A small image classifier, trained from scratch: 40-pixel images, norm batchnorm.
Rows from block 4 of a small image classifier, named by matrix and row number. Rows with one number belong to one channel. Each number is 128 + 24 x the weight over its row's rms, rounded and kept within 0 to 255. All counts start at 0. Numbers have three digits each. After the name is the row's rms in percent of the matrix's.
After each channel's rows are labels from the 100 images, of 14848, where the channel reaches its highest value: "peak at" is the part of the image that holds the peak; "patch colour" is the nearest of a few named colours to the mean colour under the peak. Only what is clearly more common there than usual is listed. The data: crops of objects in photos (Visual Genome).
# convs1: 3x3 conv, stride 2 (model.blocks.4.convs.1.weight, 96x96x3x3, each kernel summed), inputs 0-95
# convs2: expand pointwise conv (model.blocks.4.convs.2.weight, 384x96x1x1, transposed), outputs 0-191

convs1.42 104:112130093140078089094164100127142131123096091133102093132117114114126145143116119112156112131161125146111111115194143135106138094090083136134137126110136109138109102086127117111108170066138117137141138137073159108098159114101106111106137122098116146128132134095111113080112125109125136169
convs2.42 096:133148097134124113128115132179141126124139136148156132122172148099170149142130176117114141097149146087118122103150152132161101144124094119138153189117142150167096133096126154164089097141144140098135117135153146088117154155143134093108159138140147138122139119129155119095165071142106154102125125066160158158119124120076086104118115163123126131107150163107140096143134149143101148144136114178145153093123076121114179118082110094098122147159145113120131137163129121138117134155101095074146143127167127099118135149101111108123148177080125112184151166129129111128142124121142089154
peak at: bottom centre
patch colour: brown

convs1.72 077:088110126123094155109132156073123115140136149174094165121133121141139123113106088140140159141116107087149154114133123098138173112144120107116141140130161133157131122136123185131103126115131153131137149139133112139124121087125127171087125173132148180127141128165124207138105170150132138149
convs2.72 097:169113108146147137144148146160121127144122148090130095141085168111095135088140132118137143113117094126128140096146133090108090110140102147120141174142085141118086108126134134124127158112102122091148112085129132142124128121114111131091125128108125150125168145141133131144145136095137128117146114131109097147154140112159099162117098105148147126164198114136152162110113107110115139129162131139111109124117161117131119160118075139156130128168091080133124164150162137118120121138102109059127107103161144157135118116140102145134135154145203127147134127070132157122132129096127117146
peak at: top centre
patch colour: black

convs1.45 076:132118192106119151144158132115104150153100146106102129156110079137119124130127101138180158165165117150147111155144143143110124139123121135101140135137121122115086089114100128117092137179119131105098127152125107082133129086162127105101151119160101126150084091157154154133136105126116172162
convs2.45 097:160136109111117108109138106141136099084122103112123139114110120095147111118142113106117131116140156113119141116123124163095162103155105134182152113077144144113129113094112124103123176091114107084117123159125103141132116141100124097131095097144121135112077145128105112117117107152100152115137115099137126105156107171197153094102141152112138101156143115130121177123101119108122148125149151085114175094130109124111152134110155122087129150167151185107149149158117154126124158088140108138104144125115118136141116090159115102145124145136137113124093118124113137190179112150105174135
peak at: middle right
patch colour: grey

convs1.43 118:103142116138121146143091126077121144131144078121110131149134152130121093142153103129151185119127136071140140134159156135092118160104145138143114122133102118156166123163177122147139162140159122165094107189123113127133122107107122116171175091110130121127111151117119138130111116139085174121
convs2.43 101:113126137141101134088109086130126144117113084099091091129121098126174098136163110138103120151107109132075149148144095138138117113098118134150162130125135093133142143100118111085169085095114158144101094147114113153108145104092102148140084154111080122113113107141135094121156119116111107113112136120106117108165127154167116103137136160131129108127140108146119128119153118106140094125129106141123089197135105130120121147154135143113111116073170127147114130095152082091135085076182103103128080141119128128150105152117136089096137102172120146169128108130112129109100132145154207126
peak at: bottom centre
patch colour: brown

convs1.44 116:125120161092138119163117141097118189157124130110120110133123108097138086120159071170079127136137137129123118131177116136142106156139113137148148097127117132108122158156121138164109111098093153116117144123108153100094152123107154106097147187131091142105117093119137147090076132109118126146
convs2.44 109:091097091128100157104118107111121143121117075116114107126154104103163095158160101129118132116098130099082088118132130166138154137107126125152142110134138155106102132117124133143149105116118168105156106106135146148101130109135089129142081119150142118149093142139125129166108135101113142146107139140136114147130106063132117137144142132153136160142196128085137092158113141126165137161092134159106131108166109113117117151099106110124128151096187135108136085110121120087114115134115103101081124146108115113111106140113097133122156124172158157099105102100132132073118109134102187112
peak at: bottom centre; bottom right
patch colour: pink

convs1.20 103:142119151146149122119092141131132125125138184089151130118095134131144088146110167132154108100123082081124147122100117154132108169107115127113088124105100079150103129134105164115146129166167125125111154141137102094130103101140135069154162105125109156111115128170116084128107143106156140099
convs2.20 103:101077113121138128135127095071110179111133116147113097144083122111126101100104134129139111102144126120154115085154139124099130118113136114140167109131129140121103120127105126086151132133156131099095099140129152085125171123124112092109191119090166099159088138132138108128111127155149145101118145129108119145094132120087177083133175111129140126068160090134115134123110083121151097125091112108164099111129103095133134130141149114134133105098125141125134075127130094147099129139111148110095146120139148173154122130141106140124105152121107151131118113172126152104116114118131112122
peak at: top right
patch colour: white

convs1.52 116:140115113123096150159085194086118101128154127132129121104126095127094115132157093116099107080163113169116109149105125130116116160110126109117081108120136105100098164133097086122157123138117160134142170108133113123129104117152103092118105166129128168143123109105118141140098143091107082142
convs2.52 101:090108133169132157075091103125124065112100112128101102104092097155134146148166174164152101132118122102124137128152086131102126136115114111107146145117164161130147148153113137127202097130140137130143148130144098133116076140123118087149124103147106130155143151131136098120148128142124104120074070154125112138147125131088120112150125127173125142087096129156142097112096137143089102173110116120090134107150127130118123153122107129128151136103178177119152137146138134108130081110130135101137132111097120079109082134145161110132105147135123108137107128142101104158100124123122166143
peak at: middle right
patch colour: cyan

convs1.10 110:118096130128075169145142133128150114111178098131109135151084107129147116118145065141123103147127126126103136146118085142118162128151135129136144136119140145179157127116133134149099165144155107086140091110140097108110123115075131153146099087115084152154126137144114149152162164090150127155
convs2.10 101:067077120155097096119131110109144115135081090090086091111106145122150136117196105129150094131158098085106138169132147148098132125131121131150136112093133103136117154120130153142143119121128113125161108105125125099133109116098125147103110137121102126129112090172127165121117111094092166112134118123104142156123140127143127129166121146102186106090109119097112123146117112127127149181110178142106110137112138113125147143166091123122077148111110135093151126103123149153127125167118107149141082117153130107142148207140132116093102159143117131091137150087130087114132138141092086112
peak at: top centre
patch colour: white

convs1.32 124:145108100129154082185114143150149133114131146141176120127155138137110141166157110137110136104151141131123103155174134157125111162092119128160114111131116163110115160171119141159177139135097208151118143117097140131159136143106124147124132144164114134171123125139165178116134149141114120135
convs2.32 103:098157158102122076090094112135107086096151115106128130109124086150109114142136079133112074121124138143115107125115120114161147139122137115111105152146169144110128102142143136123128122087158138124174098134110137110182107091110099121108124123138104143079123149135103165145150103136065115101121131125127096157160163118128145101075067123104145122106149097127141135125137156106113112057095120092114112112088121104137084153146078109074104151144077089125128130177125123074116134109129129169103102112126067128111107155061125080105136129114131128159147131142137077117125092112125116120
peak at: middle right
patch colour: cyan