A small image classifier, trained from scratch: arch resnet_bottleneck.
Rows from block 3 of a small image classifier, named by matrix and row number. Rows with one number belong to one channel. Each number is 128 + 32 x the weight over its row's rms, rounded and kept within 0 to 255. All counts start at 0. Numbers have three digits each. After the name is the row's rms in percent of the matrix's.
Before each channel's rows are labels from the 100 images, of 14848, where the channel reaches its highest value: "colour at peak" is the nearest of a few named colours to the mean colour under the peak. Only what is clearly more common there than usual is listed. The data: crops of objects in photos (Visual Genome).
# convs1: 3x3 conv (model.blocks.3.convs.1.weight, 56x56x3x3, each kernel summed), inputs 0-55
# convs2: expand pointwise conv (model.blocks.3.convs.2.weight, 224x56x1x1, transposed), outputs 0-223

colour at peak: black
convs1.34 101:122173149149140146093107131137156167138160166094123119133166120087125142186106086127103100141130128100254122140152194112113159183100176115119123084126124178151101146129
convs2.34 103:132151158105126087090145078165090083176150130181163087090093151108115210142122135168136115160121140102152118172157095153075141214116099156152105136104117115082168088136146087132131132125130159111150183137134105101125094119122144127124122158153060118129185098154144099124111161174102124063172127189101115097121038115144115138097111125111094136110066129139073130123137119084096147156139136161149096163088120173123149097074136154111138128120137134165099149122125099114195096207161107070127131119143153122132165084173118097091134089084069162048095132089164136074167130187065140102150121097139128070196100148177136153149117093095162136185149155132185167123102097104113099066134

colour at peak: pink; white
convs1.41 082:078158197163174074126094098186131086131167179134066130101073139084155142131142102127090121190154161124130123071150134173167124140164121122114120143136096111159156108132
convs2.41 106:140106143161158139124177075083126146105106083122188179157071164162162101151106126092129140104141124079102135092107115170094100079105114120132118133093080179112145116083151108135112172153131128126129176138115115140139173112150121112104191143049178170115082147121094101145153121132114167127167159094121103158042174083165103092134141135129081105166078129091095119119167066084177118121136160161079121129125156188125136125113161059112183087180067132160156071134134146214126109105128109122087155091081108125114126151161173117154166108113101124069112219108158139101077083118142163153096186132116136097168118170145161148134113152154078143126169147098092102147172174133122164115189

colour at peak: brown
convs1.50 145:145146178078128077103117195100128153111098089130090113101111109089170118130135092133183163163185111131118094180134118150084169146146148100104154128184059108120088094147
convs2.50 096:123151120084145105140157095110140118098165106135135098103108086171135208126105107088135090103087151134110140119077132126096070099151140142098083115169116125172148096144037060153079104137128149111107073122127098099095107117130179126146096125101079131152094136135145112101099107118153101085124137145102117137144063079163137114037058195088159179080147114156091131051095145133113089161113116133107176117090113084115131119150144118174109115185105123131080089129119144094058153189141147149124129098118082097147151097179135159116089060095146161105060134118078072152080120169135108100125139129123150070156125133088115120112067141073142131107063133153144156095099074084133104159070

colour at peak: white; pink
convs1.17 099:107126104130077107147112129103168150056088107115152164133146145087129125135106101125162110143039116117172118113130124142227142119130034104108129095098153170117126125120
convs2.17 094:179137120194144103088121111123140090134110137112147139139162109128136080164118179089155169133142145129104156102129113177108153085163110109088126171098185166139129146186171159075122174169134130154181116214061166160162156106156097078183110136106104160071085148172121141098078135149146142126201079168129157101153161106102172201146145123127082167100124081171103181162086152057141099158120081138169099156165086142143135154151135031111134126079101105118198165181151123150150146149112102134116133173141169129148121043188119165117164164124121143181122130104104123133136081145141160094133091147149118116139142163129132125150168118128114137111091120137094136196168175144116131082093

colour at peak: black
convs1.0 071:131180114121140149201096118099137143109080058074176131130125119056148115110112109147119105129169145161109154156135151099188118122109149108136209078155128145157167104161
convs2.0 095:134149089182164116102173126108125119146132118110079127159207104116070130104140141083058155118137157093094119118117110082088140088134130195141040154113063106098097150164102143152146091089065061105187147097142115111139159127145131134126115035138141070170128086139158087202207076171082155133118151185110138122146176155090119127150129180166115087113176148123165180148060116126114078118102137161124149138113110130120156144091081087047123113112147169179121125147128147114134136098120146135113103128190135168089138125108124125167081105106143151110097160100077171102100149145105105091107071129151167097126101095160118079179138125137139093128124201118156116148140158122109150134177

colour at peak: white
convs1.44 091:154078110095132124125077108190103140084115109103109045109094100149135167140126131133150104015120137146083136110143154108130122145123173166135091150103130144181084099120
convs2.44 094:158187174139122125105157142107175158091135167154160158107089088106164117119146096143158112083099130112169141146134140143146106102118097124176130159148094115124149095101140140107170113091109111158113174122106109113103176170124079155095121149120104149140160125177062104149152116127129164136081150110128089085126078119145170139144183086167116083121082100090141069101142121142073157109095128138136058140186127140164129104080133132159160086138171102101114101144092146147077161184132138091154133118098163146110121190178136067158070085162159160124146127127133115081157149136075134139148059134097151143081152187030134186163183125081050185095111210129062124127142161188121140175120

colour at peak: black
convs1.23 118:090112159140150155135191121104099124028090131094126131106135180099127133109148131134146110174114131142155145097098106139118117133130147090117128106089023114147188103187
convs2.23 099:157158122129165024162124116168094085099142095108155169104142134128078168146129132116098121140141127138173124125106120116075126093147141069084138102134192122125119136141105144064076119086166123160141146151108132142120109101138148066072132139144126092065147127103131133173157113106206155139112144125149123125120156163086109099099154159171092119082138130113117107086118074083129129113077139189178078162131155038135168138167124089142160167111096143153181137111101073184164147151155126091122141093048169165111140136078172149109082124068114128173120110130160142081130157097082093098150056120159102076087133207138084125160110096132102116122166157129099190111066113139133067103140

colour at peak: black
convs1.18 081:115105147151089116088139076119153151124074128129148144107129127130105176097072072104104110088057155084133107097122088145088111080127056098151110063170127119123094110166
convs2.18 098:146145144166099126172213140140137121084105138192162084129126162118072172129141152172140164073140129146108094195125139114093119113107109187134163122119170176096143089148155145129110057100139078119131126163100170159110120103116152104131128170141129066111115105123157120116118071100163180058097134166118137158110112171103133119090099129136081145108097139172136084157179090121119138181102109127090120098149114164155165133153092110129101178090147141126127111143078148170167050133074139080165147105166177153064096131192084077119126115102127092083180098124182086093191159129129111155115113112142185098193058140152092149163093130058123089103153126181105144118100154159110159171110

colour at peak: pink
convs1.13 128:131163116124174102150162171073132151137154139163134139158118143096109191128126143138105149187045154131085143075160128138146083131088128108127180145155107160213130164098
convs2.13 096:165067173097155169133120089120112161077079083129124150124114114182139128190102098117106112144100129092125134113137159072056181068103177172098120129105159145085169121138135128106051118107082193124158130173109140128145047112143145102108128147112147159058145112124138141068182093120147103134111136156086079158097118118109156129119100116133140113114102083149113164104086141107101088093122138142150133145138125131118079133129185086070120131146153102119139152069068058137112108122088127088139171098093137133097124162142104156158099080106118126128128151076134141146095146129217103121098185200152080175127087127112128135117148123138091074197134098074149168092163084101188204140090